A small image diffusion model, trained from scratch.
Model: 32-pixel images, norm layernorm, activation gelu, patch size [4, 4], width 128.
Data: trained on photos of arthropod specimens (BIOSCAN-5M), 48750 training examples.
Rows from block 5 of a small image diffusion model, named by matrix and row number. Rows with one number within an expert belong to one neuron, the router's apart. Each number is 500 + 25 x the weight over its row's rms, rounded and kept within 0 to 999. All counts start at 0. Numbers have three digits each.
Before each expert's rows are labels from the 100 images, of 14848 (inputs lightly noised), where the router gives the expert most weight on average: "patch colour" is the nearest of a few named colours to the mean colour under the peak; "place" is the part of the image that holds the peak. Only what is clearly more common there than usual is listed. The data: photos of arthropod specimens (BIOSCAN-5M). In brackets: how many of the 100, against the usual share in percent.
# router: router (model.blocks.5.mlp.router.weight, 16x128, trained with AdamW), inputs 0-127
# up: expert up (model.blocks.5.mlp.up, 16x128x128), inputs 0-127
# down: expert down (model.blocks.5.mlp.down, 16x128x128, transposed), outputs 0-127

# expert 15
patch colour: grey (48 vs 8.9)
place: middle right (28 vs 9.4)
router.15:474505520531478518504505509471514537537493500517509447537548476493540497487567502528469491538467471498478449481524506542472479508528467528504476526518533465473482504551498483527505557514529516495501472472510495514506463479519503487491479503476475469506481482513508495506476516483547466502497497471508484520504466479499501505496486536511508560514520487508512512473470472479515452454540
up.0:512475452474438477455489490462499509512505417441524477502526467484442484471488519488501538491491544540546517531530514525489468484491493466493508519505496498481503480512499492483540501540559518547483522503515502497524508510491496509521512525491508478479507498484523462514539473488487510485502524492474456495514529493514526510489534508543493508535503473532512523520498518518475496459510
down.0:490523491461509502532499497503458514514507534522496539520474522498509528484465489508518496505473535533540516542470493539479512493550470530482528488536503488524482523518505504482480495509515485519522491458489524524449477476492525513452461473525542510533521457525506530502493541531538468535502476468513530508538472460491504504522533512437469497465490495492489493464536469495534511506517
up.1:547474489488494526509516496497521518522505504437510515498503550482499510505473555517526499450455491526480481503520485504505522502500496506519488482522503551505543501493494511470508459465514513445458535522541494488477510505503475516510505517536501483503528477474486480515484501525486510530487473507465504517514461528467479463534486520584500508547492508472537505470507470469494559479486
down.1:516522443511516492484475484540490482539520514586501524495481513495504470513548514460491521529541497513496532501494506510513481473528471474478525496463500474501485505521498518485484529523503545459491484519480539511455453486498485529522511492488507493477503496514471563479512508520488506536495518455477537523476488492489478535508524482455504518467522507491503462499512554559503469497483
up.2:528510498500511531470519472517555471537468485526514488466523493500509486496538504542500488469519504505510520493522500492493530478479487497522523464496485508543546505490509527482537477464484488487469466467571546516492499516478500471461500461549493475476485500487506560502459492498515484489565516515469471476493467475492520490491472494473528501506491513488491511517555463504522557491478
down.2:509488513545463486528493527542522520522495485510517512506535511548546496520469534512512487534479493531529531466471481527477504494507504516501446489451466502526517476502484502479501493438511509531487492492522467514540471480478571538482539473516508499510489527496491466522447495530461527526506505516497468507482473488513483507497502472501542503550512512511515504482552498486510472449498
up.3:479474465513494510483464504510482522481463528519512491503490481479510543518488471513521473511485515553481515536493466488528503527493522443535501504531510480506506452486505524499463491452509518499528511527495524527515489478487483471495539479535507508529472457498502531514575469508505529547472460473489523514471488487522523513473486505480523480496487549541486505492448523496452479502452
down.3:490522504504501524517450510503508519538563487462524488458480492514460514494497508494497505509515538455524514517468506507484470442516499517522526506492537442481498526510504483536477480516512556484478503485570468456508495515484497499508509482490490512461540569496520498494515501507497480494507506528511513476538503501478528505488497469560495480505503477435521493485512533531543519485496
up.4:494476511503486507495535458478503496524515454550505489505507417466457483480521449502491498537503526492502514493462482527514475467470496484524486494462545482489497476501520474513485546540515509514523472503485479520529515504479497489518544582497500479464475524506498521517499499550493477550510480493512465494513518490459517523489513526527504520448468483505523493517518498475509510462506
down.4:500504499448505529525484550488522484457492504467467514516496512492511557486440534543501484551468484508545480529532513536460493455526513479507503527511502497476525514517498544491516491478533483503516498493483546513498462484488515506492453495531474523507564498519528465487528508500555509484496506514518482497477496535519509499507522513482507498531495515442464506498530524509521519554508

# expert 2
patch colour: white (74 vs 30.5)
place: bottom left (87 vs 14.1)
router.2:538461445466512512546550545529493490527522550517507523507506485496489510478478520488524490507479546528464439454454472477514482500525494510474521482520501512525485511427448518489488476511511490516535545506522491503493497471528458523483472499516471501498485512517534512478472477508501471535510490506522535549469497544488490494480523494479534490504488478483487510484482506491474531501491
up.6:467503516512482513501505490504554509492468504461522479485477489489494515478514475525496538526524514447506486493530489483501484475529516453529516486516506505490514490542519468489538439527529500483503487508540502522520459524510491506509506447519473507504525538509503508508526467469476506496477454488472489495489464487562592543526459480489518512550526508490528516492530473492506490483518
down.6:484486520512534540525466500513497475523502477505506514510513478503470505526514528524494557455504543530472483542543521503506480477470508503508533425494478491499515474511450550445488523503522506470493472476479498490504511496484516468511520507492504492503476491486517521470522527487508533481513472540501494465498517547485466440535487528501495515506454511448472441519521512504510504484522
up.7:465451497496505483494512476515509478470507525482528469522531498475496532485510508481503522474486534437451504502522547509522488496520502494509544467500502519493547507509466514489500419522504492536505474475495504531480509505506447508532440507534486513519520489545477526508486482511521496503514522512485517469477511498497502515570486512496498527531484519455463495542548487499470526488468
down.7:510538493503507588509491528495530524478499467461472504489535512502526482471468487474461466516473566504498491489487521451491525503493495529506506504468488503506484501497515510522479533446515487534470496504493487539492474478502521531477491553500529448521510482514516498487516493512477524513516471521531481496444470558483473497474490500466522466517526505534494505477524467514505467471532
up.8:506518512508472443520503538485505500469521515530539492525500502512492475484473527478488493531521506483515515558518506488479490436521533542459459504456465517502504490474514497497473472502493553525473495505447511456492544509484518497529504473511473526486522486475444459506504506514529528514510525488482493514468478517497535506496506528514483537514480452474530473514454544510490471475482
down.8:505479521504525511487517502471524498485507518536534505530476478481541525528509481544513507515515474504544464429507502522473520503478473459505465542517486526489490466506459487466531497454509534500521509503483482520501498469524528499463498455503532498518503481511510462529481462501506514543499479508491533475559477498487488488496487460481536504512481568493483521444462485487517522530487
up.9:515495523468494486467533456500531513526483518519525471509530504443526504508529473511506472477520481492496518520494481484514512463496559501550514490497517505452555451501470487478493443490525513502481492491496483494567492503499482525460516492512512476521535450441524513485498486504491490530485506502480468511505504468476542512506504462533510502534489534514504486522545482462548490503469
down.9:522478489512521530541517472517490472501483479492490559471497513491536527471515521499512529491461455537506484507513510520509495509461464510538504497485490547524494500536465486467516501505485468504527492498460568505495463510523510495504478507524491508505474547570485528518534506489516509501519497504572515500507438482514484522488454500479514459495456498512504439503524520499472492497498
up.10:518518479490481496552505488454488498492479505487484456522482566488485536508515476549521494498502483497512495508507459475516522517521473547484495510537473512549513511476510505488514504475532486498490471480513470458510491512481493512475540467543510528441482472492458572483497534485484463511535503507492506508478465521459509508504494528531506494525498507554459512521461480454480506496525
down.10:489484508509520535460505528539496511515496474553524526499519417480492468473487528441495529488510531504509501474495552521467489476465534468530518512490521500473511533494465503465504500514459507536470513502498530494492447463494503492513452520474494492503503506499527454512470482511485540513495516528502460474491526473523523446502467517495504536471483498477523479493521534522492481528483

# expert 14
patch colour: white (93 vs 30.5)
place: top centre (57 vs 9.4); top right (43 vs 14.1)
router.14:427432450437438442475459459485472504511481477473507500520511492470478493481508477495482492500504563552568539555565520512500509486497482496503499511489507520521525514510495515503504481521500495490502538523560539500483531486524475494502525482524503488500511491486513508493487466498479516512511491482483497522514498486509505507530500478518499486517499488486525489506507521492498520467499
up.6:527493493510547523514546510506487464503523484509483539509476510504527468527476485450458521511512486482481487477498501507486505533537523537494492496456514542579453518494521528485471548503475508519474477477495485494478486524488522493536476496522526523560512478524502478525484540466502504494525513495451435485483508502485491483504504513523506543471492492501465486516458501501531461534485
down.6:510450510500497525457519489543472494458553470483482485507481443464544486470502516519484477480471497506556535494505508499460514502543499528511537512488491449489537459504514469501458492482467499497491503508488494494476440503467521512486534532524527487463493540512495525531506501518468476488528505471511492561480477467490490510479560479476494520502538498513502523500489497499484498509524
up.7:489525511531508485477488522489453494491465537497467457503462457469528486491542511506499530531492507504507489514534495518463497537497480492510477487538496532513507520517455496475494517486470510463530529494513523512545553522485523531505514470499538497497439477519457495488486534490488515546512514485474501467502494428516496477530508517549508480513521481501496466491521523445492553518495
down.7:490508462506495524509490480497531570491499451486473523503505504490455481486437455499511461524497503481480504468472488501485481450521513495526492508484506504476458531493513473522525505473509504516453457520458506469507451463476490508483473492511491541496529498481518487503533515525522492468488472531519478506515472584524473520490478511494508517510539533514495502532477453530514501523482
up.8:480512519549519489518509463515514497463525549542531520542523491478497458525471486519491509531502485500460475461508493475466467449497549491532475476491469460493550478504500502498510507464492501481509498521503518497495508475541488506482458497504461454554492529525514527518515515556501515530473485516528515479495479514513521524459479461529529496515503508457536491472491510504547512478487
down.8:528509500532521484496514506534493494503492468471492521460502484509466549484557486453484502483479504543515489479508536476491537501504498486495487507488521519515494520501419496512565508514466484450482511508526496480448559528486499512528505504488484529518519438519514510499492514462471507468477500496490513505535490514465480470487496487479468514524452461499428505519487499512490499493526
up.9:541539518483498493510507494487498483518461485517495497514505538467483520503524525522466490452487513480500518532463488502498544525529523523523523508475508503484475480474453493506541419489497467495521480521502476515566497514452440492468509515489443474479520468478518545499505508454495502503496478508483507515482497486527523510536501462453550469497483537495519496482501500514519533485513
down.9:452453466509492471469521478488475491491519544520525487493470477527529478517488472525520489512488457464509466503450487535513443450480501526511512477506520589508475485458500498507507521510515458495487515514495514455463488490497508497515525496497530498502526509523520529498510487542501491502481517495473533506463445481487518487462491534471507496483498459514518532540535500495466518468505
up.10:499467495463497480523472552505497510515466504488487479522491491518476532516520473489525458541485515501499489535492527457495476477486485456499485515492513495446492525515468510502489480522467519518501504522434476503492557513570498482515505529526484476497507489533517517482537469535528478494529508513495522504529458523515470507531498540484501499526492554465450480479486483563489490527490
down.10:458542465524521501454507501529491456535539494498492548482475532467531511510501521512487494472541499493499507493501481466469472514491456536507492526466496532541510499505548519552526498490485507508513504482537518512470511515481506501533509488492517474471503493473488485508475522463468564510539512504484493513509505465485505530481495513493469479498467463521572502532486542483480482440506

# expert 4
patch colour: white (62 vs 30.5)
place: middle left (50 vs 9.4)
router.4:509547538509488543544474507501490479463495476467495529502548476465514516509499509510517463490476467470487511464497506517563477526497511522494530502499530495472474454524495469513486501530527537491493532491494473475503530494514549498441512508509517479542536479452459478490479486524473494500500478519514551512537524521489528483491510505479489482473516526541496466474483463446498529502496
up.0:491491494499496501468522528508467518507497526488497555473486510516522504469450481490528503459546502508500481496485532494538509550503449444491507555498514533472473485449515506488461476483487470513490506486500480482474525528487487472503485462516499509508518514493490488509531520512554550484496487513493489505469505507469494509499511490465459512506502532472500524544555513525486515591492
down.0:505517497495496495493511479529471486517493574513513454496454491489494515474476534506478509505524521466528511522495511541492485501521512458493496514519489466508492519543495523537532500460487499512489517502499505525525488513462491502514497542543457498493464500486491522496454435550538445471512497510514516512511513517456449489470501459548489534505494489512466532464497511518460545512512
up.1:527495483499474479473512467549520540487537498480517487493503511507483521486492445512473518546515508498495489518478534503460499525448553453483501488480451479457524458496490503529527462491508509486476471516493504527520495474487476517462502519519441459495472496511559514537545467482480503519487515484510491498522496463476488572483480518500515502495507523494499513522519507557510521482493
down.1:487546504479482495544476477509526503513537499491481530503474492499465455491549516503501506508485511482504489540530459513528477523506525527528514490475501479508481489490545554552483480466469511509496471526536523491516511501496467453499523489501509545503530507531491494486486406492511484514457512520452513514492456519494518469502527507509485515440504500458508510499521484448478511510497
up.2:479488503518494521490508474481558486502527503487498490565523520484477477486447513532481533491474482506469465532548509516511506489513514543495490492545431509483500514497494475478472482505478551563503512489501493471489465524506472545488460539492507545491473478542505485481538494537507522485489518499489491511512499498488522518496486498535444535532521484488504536461484523467497469485488
down.2:470504533497486481505520464540483512499503517498518476445481476529531511547505520462465489479502501497497498497500494519480466469507536475482502511485564526532495464498494502558517527505529482520530509466513517494511529505492505477521523507520469492471521516480523459484454489493458454533519513540470497481483515503500473525505493483431521512494466482542491453521522479526452499545472
up.3:490526521517536516509495521489533541528502542509508528524473526493496505486505506531512508460514430422468480539506457498472515494550541502524485523488487494494534497467529497479484524471524518432491490496472496453452466534502508530525500513485550487486512497515481514551500505486504536516491493496467488493447519531493497508523491501507548512511511477476499515504479531515508473521509
down.3:496504495506481521439540473489447519483498524515489473479506543562512514521467460475464482542480432496498482499436541481537529459510487501524518504508525522534491510512482492522517504496484522472492504496550512470559506491491532491493498523510458561504481508510500492474492529542516522464487501495529485518486503479501517483460476495481495484508450496539494503466501494487487480501506
up.4:514492486516523457463505467502527500507535513511510480465445506519534495482478489533470487480516471502482511530532516534509537477494515504501525487470518514514506559455470508513496487484525483499509487509501479553503440521435427498492498541519479492485468489517526557501491511501481468515484516486511473521501508549473471529525492508494547513482503478504467471512498494524470461537506
down.4:487485502495538508510479512487472505521521553503508459529487547467505485529492506510476549518494465487512498508495490499511521512489466480510482533500490505539499514490486508508496461506467480484535450477521472482515419483545488495554517492516515518478541516551560468497524482504482521488504508456523479488467483514490475492489522516486486521472438453531542535496496521493516476480478

# expert 8
patch colour: white (85 vs 30.5)
place: top right (38 vs 14.1); middle right (26 vs 9.4)
router.8:540559532568508496507479485468514506488507491510521478502545503485516462493503506530492500526473450513506532521522513531535506483533511534514514517477496477488516506484474491516485516502503492430458469547516501525516448502499468521507510538481463464504503469497522499504488550486470468493520476453470484466530425489508478467498467503475516509469504506517508481495475490488488480519515
up.6:471485490472498501533501465510505490507500476507504506526523523558519507513497462493535526502497513494499516487507491521532501481474487483461487480485500483525478516499535494495540465465473442510502466506484495501526586510498504502505540515525520510498529576502478515465504472519509499485563490499467458486466486520491547533496515471456483538519467524550454504483527501504511523504473
down.6:473490526526497507493483531463482491499484462494468513508473465511464522524474503495486468498500491520507465500477550513459541467521495553531542496492473532517478447481483505524454487500497466500530501494526505490488464495522517470424494535503523505468504544501528450486489498571488487499517491481505507535483499498495494478507531516498529482467501507519434485509544506537509520485503
up.7:487511534506494487493481512520491501467502520483504493544487475545512566469476476477521457500466495506501485488543470459505454519499519442477500487499493473486551462483498506499511520480469524488521524532508565511454470506545484547511488480511505510519500511537522483490482495504545503506516515517479502498482491496473500522446520461511505438489490496503504500477478513528534510560464
down.7:514489534477511474518498489511489474499476489534511501496463476443516477494502490522517476481499488507505487530465566506475498458481529516473534545539515499529483526424526496565556505512544479504484523518502468495483505498486553545481504509527540535506512462501516526470483480486500527495499503503495507513495477500486471494509462501509535505525495500441534495497509544518482472467511
up.8:479501495477512463539486500502463500504538492435476501506522504521466491523470499474472530529448532510503497516520479468535471495530476473458526464506481482484517468512524475488514498499492520510499525521488513488443534495486455540502512488503526476525492558556514466494515436509499489483517511502481493503534518522497474542543522478565454527493496482515523496495511513521524485503490
down.8:482493486514521474513486536509510489507498453538509501497420477497480509510512517464475495484531522502496486560478555448512510455502544523496510537516476528521450521457461494513476481510538472494500512530510482517508468503496509493479517501517527486528484494493514493456451481544506526448493507470532526519504513475465455485471523487501517540465504492459482484488525481497516493497473
up.9:474499469539475477518515497505513533528514497493519469521491538501489492463520436550459524524501510516495506531537453494450532492515498501481450491480500519475497506520491501501488515493522468495518492470479487520495507523479459489500454464477505519521447497548485524519463551461531518508498505469498502490479503502468501516482479488472572504472530519501464510481471541528530468501522
down.9:483518514491553491492482525483526488510539518481522518560490484511495494531501551518507488510496484528487490475504532490470463477502491554470453506523514542525459488498569500489521505493504501503493475510501471505525514464460475479488453484485513496468526512476506469517488469521456514529503503506530483455483486518482504508466474520440499469562468475478522486503520530518497446492513
up.10:501482498465467515461516519522516540508491449525470521486462493462548496500472510489447462519490542484529509521506561483513473507460561467524469464481527485510522452534527483489521517492479516496471508490491546470510481499541532484465513525535493493518512507513508534494547462513504516496546516499489494498509534477491454540499516516515479508507498515489508523459501486531520504474490
down.10:482470466507462485529505506515514477488531519443467507497536535533488499514453525505473537518522508479501498469512485493513450550484471504516509522540507488497470486497505549451444502498504520524535517522442462533529510513563533476463503488496480503518506540460519555515520498502523483491485488462472511494492491526532544467491497516499490498480507525494516471469519492506516507492508

# expert 9
patch colour: white (84 vs 30.5)
place: top right (48 vs 14.1); bottom left (47 vs 14.1)
router.9:550521492477482457480536484465507502473493507537473496471453483524525511487494472521534498478517535537543535498488485510500504495494509462500506519495504460517495470475511515497510478473478468507479465466476447483505470486472464456521515518489488506459470489508547472503509469500501479546549542529492464494525499457440527470474490493516495504455469489494493470524516531527474500521486
up.6:466494478474512508513533479516494497524506497480459511545476546520483549474488530454535511478521493474502501545496464473447517481521505548470444485492485533521466526479508496476470516529496485496495511518525530477487528528482515520467510496507522555509504513506492470557508498442499510505478504501479468477497496507542488528500533479483501498524500451502509545535474551516478485493526
down.6:503469474500505483512511497512488514451463497505494466489494450498518416524514439499519499477503495463517490505488494538505488497469536488495531542506508500506556496520489479473507508500481478533456452443532505472495477534500524465540440501512514522546477494472493496489490508542488458495467485484528520530511493523476540498504484536509507485471499490528497509482491491541522482539482
up.7:544527502549497482548494493508478497517490500451486512504514507512489510514513444489507454494512488476493496474514535481515532489505525480543521518516506500507531513518524469493504498490565468487471509540477528498563508515489503460479542537485481486489452496516502487527488481571514466475468543521497499487518513526520518503515498534509497511509539512466475486477482445499504450449492
down.7:453504538455557517467528515507558534512532481515525501496509523478493516476518512489483502527455456593496453541486497498525519503483454487471507498460472473491486493505530472546487494521457507476521529509492500508464521502501478480542466478510527501491530484482522530505486493509485520496527496487481502506507470528481488507485503528471530528482475485523518500479525505498493548538517
up.8:479466463505492477545498520511493491512538523504509569495468497500504499483455497522460506490520536504489497521535531513435503487507518543511506518441477531501528511551509489497473490537496491514472528493510518499509529499512496472520444531499534487479441482511517532450485515527483540484465500483503517518478539493498476443477478508503523500492451506492532470479476525505490514504524
down.8:501502488480467510474518462499514501499518508475501502492512503480469492540498551470524479497499512501442526483494546486514502489518497442504489506556500482523526560464476520520509513517466517488584513549480445473524508551484502455463483496515525530485505503521440467512523503479517500499523515497539497491485502499510508497478471504497491477514462510463483488511544493483496529464494
up.9:504494503458525514485517516508476473527477472456504548499500524497519477489436482495511499469487506470478524492506526518551509500485471460488457476459497535518469503479474476519455489511491506509534504475511481505452493531477492555495492519523528493526528468494500515496507480500515568509489479500503503553476571510526462516505507444496500470528495525485485502520537533507486545499488
down.9:540477490470476514492502480491492495466469510531481535488446484512479512510498558536472513487514478512526481557506457490534480514518513516467495457477468532504504512464511535483494475499475519501512514478518504529531545470471465491530527497506536505483497521506483500517491481589522482438526503490526499507503475486537523518470489533486474548521525511514515524477509515528474498466508
up.10:514480492488501537456547462511515512539511482534522521494516513463442500469500517540447513524531461475486483487492452518498527505513463492572471503479501523519494543498507481455470543517514528468502513463500506490491505499535471513493489538492546516496493463516534560516492525457518495495499507451511474523476495475514483463480509532514492515524519521510527517484517511479502504516497
down.10:482508496484536491545497534487486472518523497488464485486491519507539447481520478507519483456483499506517499485513508509493515484475539538509528489516518449462501471503458546480513483467510474488489503526500518478501515524492574520515495492532485473505525496460502471494462498547473535547517492521501510474499523491550456529544467472483515478519492492472523460501423497511512509504510

# expert 12
patch colour: pink (91 vs 57.7)
place: middle right (100 vs 9.4)
router.12:434514527529534515516511503527495494517481529501497489514515498497505511507485501494482509492500427402474475532515548510520512495520496491482507504470485508529500518476504517463502484499517488420444472530532489526526477560497495507521506506536467491515512496509494531491482516528499522494570496470451469503464465542511519511504486477504496505493512514483513515528505498508493488499479
up.0:537540553512468484490454466481461469471500482520476480521508528480519458529514527519499445483506464511510521525517479506486524466483506499544501517501529509530549536503480497473461481472488503481503498503474471471464519507519460520472487537504520514532526485471452478518484536518494522493514520533491528486514500510533476458513519517559494535511488452474501511522519490461522504509472
down.0:524539484522523504481476492449501490512539492516486474507503458511470500539501511534427539483494491488462503450467506472550483537561476466467513479526539492490460486521487462498509444473484496501506484488488495496526518477504507519503492493541480524473505516512569481456514512478494493469512451496512518506512543489504509516513473477478503504486510515518490517496540497517550486475504
up.1:501519522501470540518529515488514517516483494528487528486524445471501472497456515540543510509519479495520486528544493482465530439527474565479491523483497500512535556482476519492485443485502473489490490546465476492515464501489482457508473518511517503521504477509504522503525507528523511472506480490507518525493512515546511524478416506475511517520516493530527491490505502490507540459514
down.1:486514489500528469510488511490484482485505515509572453512542501503518507504556480502465516506479462481525512520489498532479453523500550487483516473511492486505495478521484484526533531488528521512481515508562533442523522528444483517513539488483509524493471476532507463496476483473497489486529518506517491482496506462496454469510580511485507487511470494490476480509506470539500489547510
up.2:493503538502508479455498521498521527453555507499506520486461518500511469535492481465521496547469480490517485493517487518454509489432515495470506491505513490490506486515449524486496486535497466520518481516501504501521519478505495509475517544498509484509520506469549524499535494483526488572443520501500506500544501462527524456497512514538499512503556493495492456546484505450485470483520
down.2:498511472465489535481506504471464490532446511505503486493471536482506472526458490452536507475510520527445551477513508465574504517467478459497470496516512513481524503475511511499503465527487495481521540510489513520505505500513555466507479520560464499493512504518478497473471496495486469472512500499524480505477481444521512522495508566520479502491495537485488533494486466509505475469482
up.3:574534515476490475497503495458474556527478496499474488523508483491503508506492466490477510506477496528540536541545490473461502522491463492479484494491513510532507523525504522497495487498531485531492504492523510518490502491521465468543479459486544502481482504532494489518472489518523471515519515506460496498456477512465496531526482504486533522507479479516477467465416457519461481454516
down.3:558475508526496529448485488566453446482514485487535497493429530455494485515495491467516511528535510494513486510477524544463467459485511482495491511493504478516504465509500484514526499485514484532548526475507473482508495515503500500496556481505490458494516505531525495503504508549510506530537488514482508500481494499507434509511513484491478521510499495492465551553496524503488536488473
up.4:504491521550509503465493505479484513520526455510489435501495491539481512537487489485450504503492501501500516535534527513509529446466525550485508506547490493515552466484495477486529505492452497497486485478507536490536478511473513532474478555497507511499473437497471503494502490520470523505541527501482472468492499486544510491485496525479502535503507512486482505540529497528492424513484
down.4:506480516503482489490509469534525479525534502490522517504529468465520494485480530499535494482506500479511537479510499495503442503497489489536460505499534510481446494516467495510493504485514523547488536487517486528506521505499503477549488458506487505464505570503536475536523491464507467433513478520448512535521490493443506504475518497512488467537501446533525488470493508460529507498534

# expert 3
patch colour: pink (87 vs 57.7)
place: top left (100 vs 14.1)
router.3:428461467455465450460491481475482511498486511511467514487498525515499530480499462522515478491510527516547532530541502490497519496470488458495489502479502491515529496480491509493525482496504490485475488477490455477487483501488471500473515505522510530479467492490508523504484467522481538524545568578540537530510527478503533513493522488539479493481465505477510506521540539483517506500490
up.6:492517475501455463491511476518531535526507502500502485498508533508476550465504529491471492510510512505508492544514512468470510510518516524493513524529476497511501509492486504486520467501465533485450439531497516520500498486487473539457457560518470484442475498533516508498486521523476527446491515504479477480477480512515516497514487502482549531507470512522557568540484509522497461486499
down.6:501483508488515514493486471486500475516522492484510489509484482513489494489515476480520527527511503446514503473430520479504510477490494466513508539506494452520510496520494498539481521466512518506509482512500524468519505511454543451558491484503455455529490526541446490523522493477503483528464531486489540489502458453519471518549470507502481448499511497440472512531511526502492482549512
up.7:507510523527540541530464496498487473494480502490532493497529466491494491488523528476479494500491475478465475492497503485519485522554469554515533514495526547515472560529520504504484486529501505532525520486466500504506511474554493471519515495457495478496484491488493464459453496508493436474481488481503491502481487540545499484526495495469541560504513484551488480531470449513474485494493
down.7:490521529481504510476518532466504520482508533486518469487497508520482485515489490515514518505543507520473516497516523524553503490493499507505521490585545535510482483532481499477491485520466473494494503480465504503454465495531485503478512543471549516498565472495502524477469542479455438526482481527519511475493450491505492487511531482498524492491471494526509468458525491484472529509552
up.8:476434491465514522502504505509486502511505503526454514496515535495464544547496492486500468499538480470501498495481490494521469498524484519512486521485520509477509510515535498462491563447465529414449498512516476470520503535483530532530515528540499521516506520499527491536489511479496502524499493480489492498497487492502509496480546493532467508484472534495537497560517524497549495515464
down.8:491542497495529502505512513440511472537501509502531511526463489508519472508497535510448491499512511510427513506535456518515513497494463512471485458498515464484487484529550491498451471476458513484513530510473526480455511503523454512486476483499513480506476531492507502463489458503512472499498486518492461487506514513489548533478538454507505524530485478541536469513474463482481508466474
up.9:501476512478474511505527453494467482529524449536450519523489504497485512534518521471469486541468532490508528541489533499499482511525501536506501514471528499545547523542521476476513508534480489485532482516482498448512527494484448479522564512490502484532489467513525472485529512505474514513495488491484498517480547517509518481503537525507482556488487477506473505465477458507463479508466
down.9:476511538540529481511464544484491489483480539486510480470484512496493523468475468512515491484501481534484439481534441503539500472505521468456478487481518502481431455466488528518500512495490500486454493482511516508458487509498504503523474501489511542467528479493525537507464437517525465481482526478523475512511491515476509469469491512497499473526504485524549482514508524496542535501521
up.10:492476537518544501534529520523453495507493517463517483527494539456555465480507517472567496452499474470462483539500506472489529500518514503489541523518490537516526487518478467471490492495539485509496519523522499492479534536496489452463476484494525498533502515456451509503502492543505552520481512499484492484468513515498499511515508511506500449536521490507509496446478490461508502483529
down.10:484491510510476518495456478525517510477486549520451545470516464522465501496488493496488504535497519502498507496550476486521496489515523477516504475476518548484478579494527467456523485486501485501496475502522478495500492489536448527486486480530486521509454502505543492532488512477529477436515505508475520526501524527560505455503486506522490495530528489452442511507504494501497541490486

# expert 11
patch colour: white (61 vs 30.5)
place: bottom right (40 vs 14.1); middle right (30 vs 9.4)
router.11:505515517515512513484530485528532515529535495516514509490524524542491476513501491502529502502501490484497514504486486488502513497480519490511491470492474503512493454485505495495506473508519475578475424453513492531545549524502510511469499490541470507533526473512528495520508535499523460511536585511430450464457473481480498490508520503459501498496496491503455476489507522515482504514477
up.6:499485493511505453529506504478533559523483521484480484534488550480550496470498499497499518532494504525467499491516488527507518492478510497435503538519509483466489489515511470494449541490481484516497504488535517504480493533509483510476515543511499551512489480543484494510505513527490503495512522494525505451490525469477553483467540498533439540542520485447509488481501490463447479484500
down.6:491432511466503498483528487525448481549514487479522506520482476489507550498492490517484494480508487471530535557512525478527508516518505470525545509513502499507519503498535540468552498492507483503517509478534466429523497442529504492510484520482474456500522498499466510468516488449537486462475477515485501515515477533525461524512513503469493506494476530512505500528470479553490496510485
up.7:506520520487461447518468471535506530505480488553470515535503500451504475541514493494494445503473491510497496511510507501509593490533515485524506522503508509461481514527523526498474451534450526515471501488439481490517479502498503496510498471497455485510483458513503482444544501492500532496490484519494501528517531488483497503520501485495538513508515545479507520454496508510530514483459
down.7:488512457453528541505497511486493481531495503471494529517540476521540478489483499494475519455498473502543462467481483501481476520456453485485502483528483494496493493461535481530482541469532504490512489528546472473459511489509509522501520489515490457499464465482493541548495505483478513509468515490504474494470516493491520500511554488539465500460466483505519497567507538487480520482543
up.8:508504524533513517530500518470468518510472492483500494515517477519558506470497513512483492524471502473502511502515536486503537499512544492445461519486504459525522458477532471506457517531487508486511503494503484465480463476504483537487504490518536573513484538481465506496507509515494512520492464489505541478481521489521541514475537507536471487521541483497546500472443521461461491497449
down.8:495490458502508466491509504531515517529519540496485434475472527470461521512477488468515504478506457498513494521492527507503453536512502498545528528553528550532487495476511517438510497473505486492483487546495517501507514511500521505495473519520524474516530544535481477512502460487529493473538491476525504458490503501488497472501496448451502512562514501503487517472523506494544488541473
up.9:468478522488538488505487509546473480479464502503470505513508500525519560496462490494518524509488486438458472522481514507544465487523511478479525465482516503506502479435504522490503513515463517509533494516477475492478513533492485548513539472539491509507507528505502488447526459529509521490496476505485496520480521542490480531513542459511464455516485534509493523532515533510514527543460
down.9:448506488484497511485514456498542532503508495513502515520499482480484497472494564503490477530477529470507502468475481490496495465499480491498468522506445500535501525506518478481513433493493485492481524497469557519471496450509477488481483521506537482542504474504508534474527459520521475486507504522556517442479531525483455482492516486524504525486451503508518509480528492454461529475485
up.10:467481497492499500531534500536486512477495519509496511525464506489474528474484502461455517518501528494495482478553519549521495519480560509471472467536511524532498482511492492503480497542536488491486487502519441487489495473466517499484440432510517517553511538486461502467510511523507544468494492504513505521514535478462520500497516493490467484514489526518530501450504502456523523468534
down.10:514497478496503480516525493494488507513501503497473469475511520482470524483480487532502489538458533498491506478466509491446485517491470536498546533505503493504487542463466504516520495468479459508500489497480488536452522514461509497553530504503454509461506531518498517474455477478493483525500481527506524520497509520497482489480542565478507500534496466519519509525426466495466438541480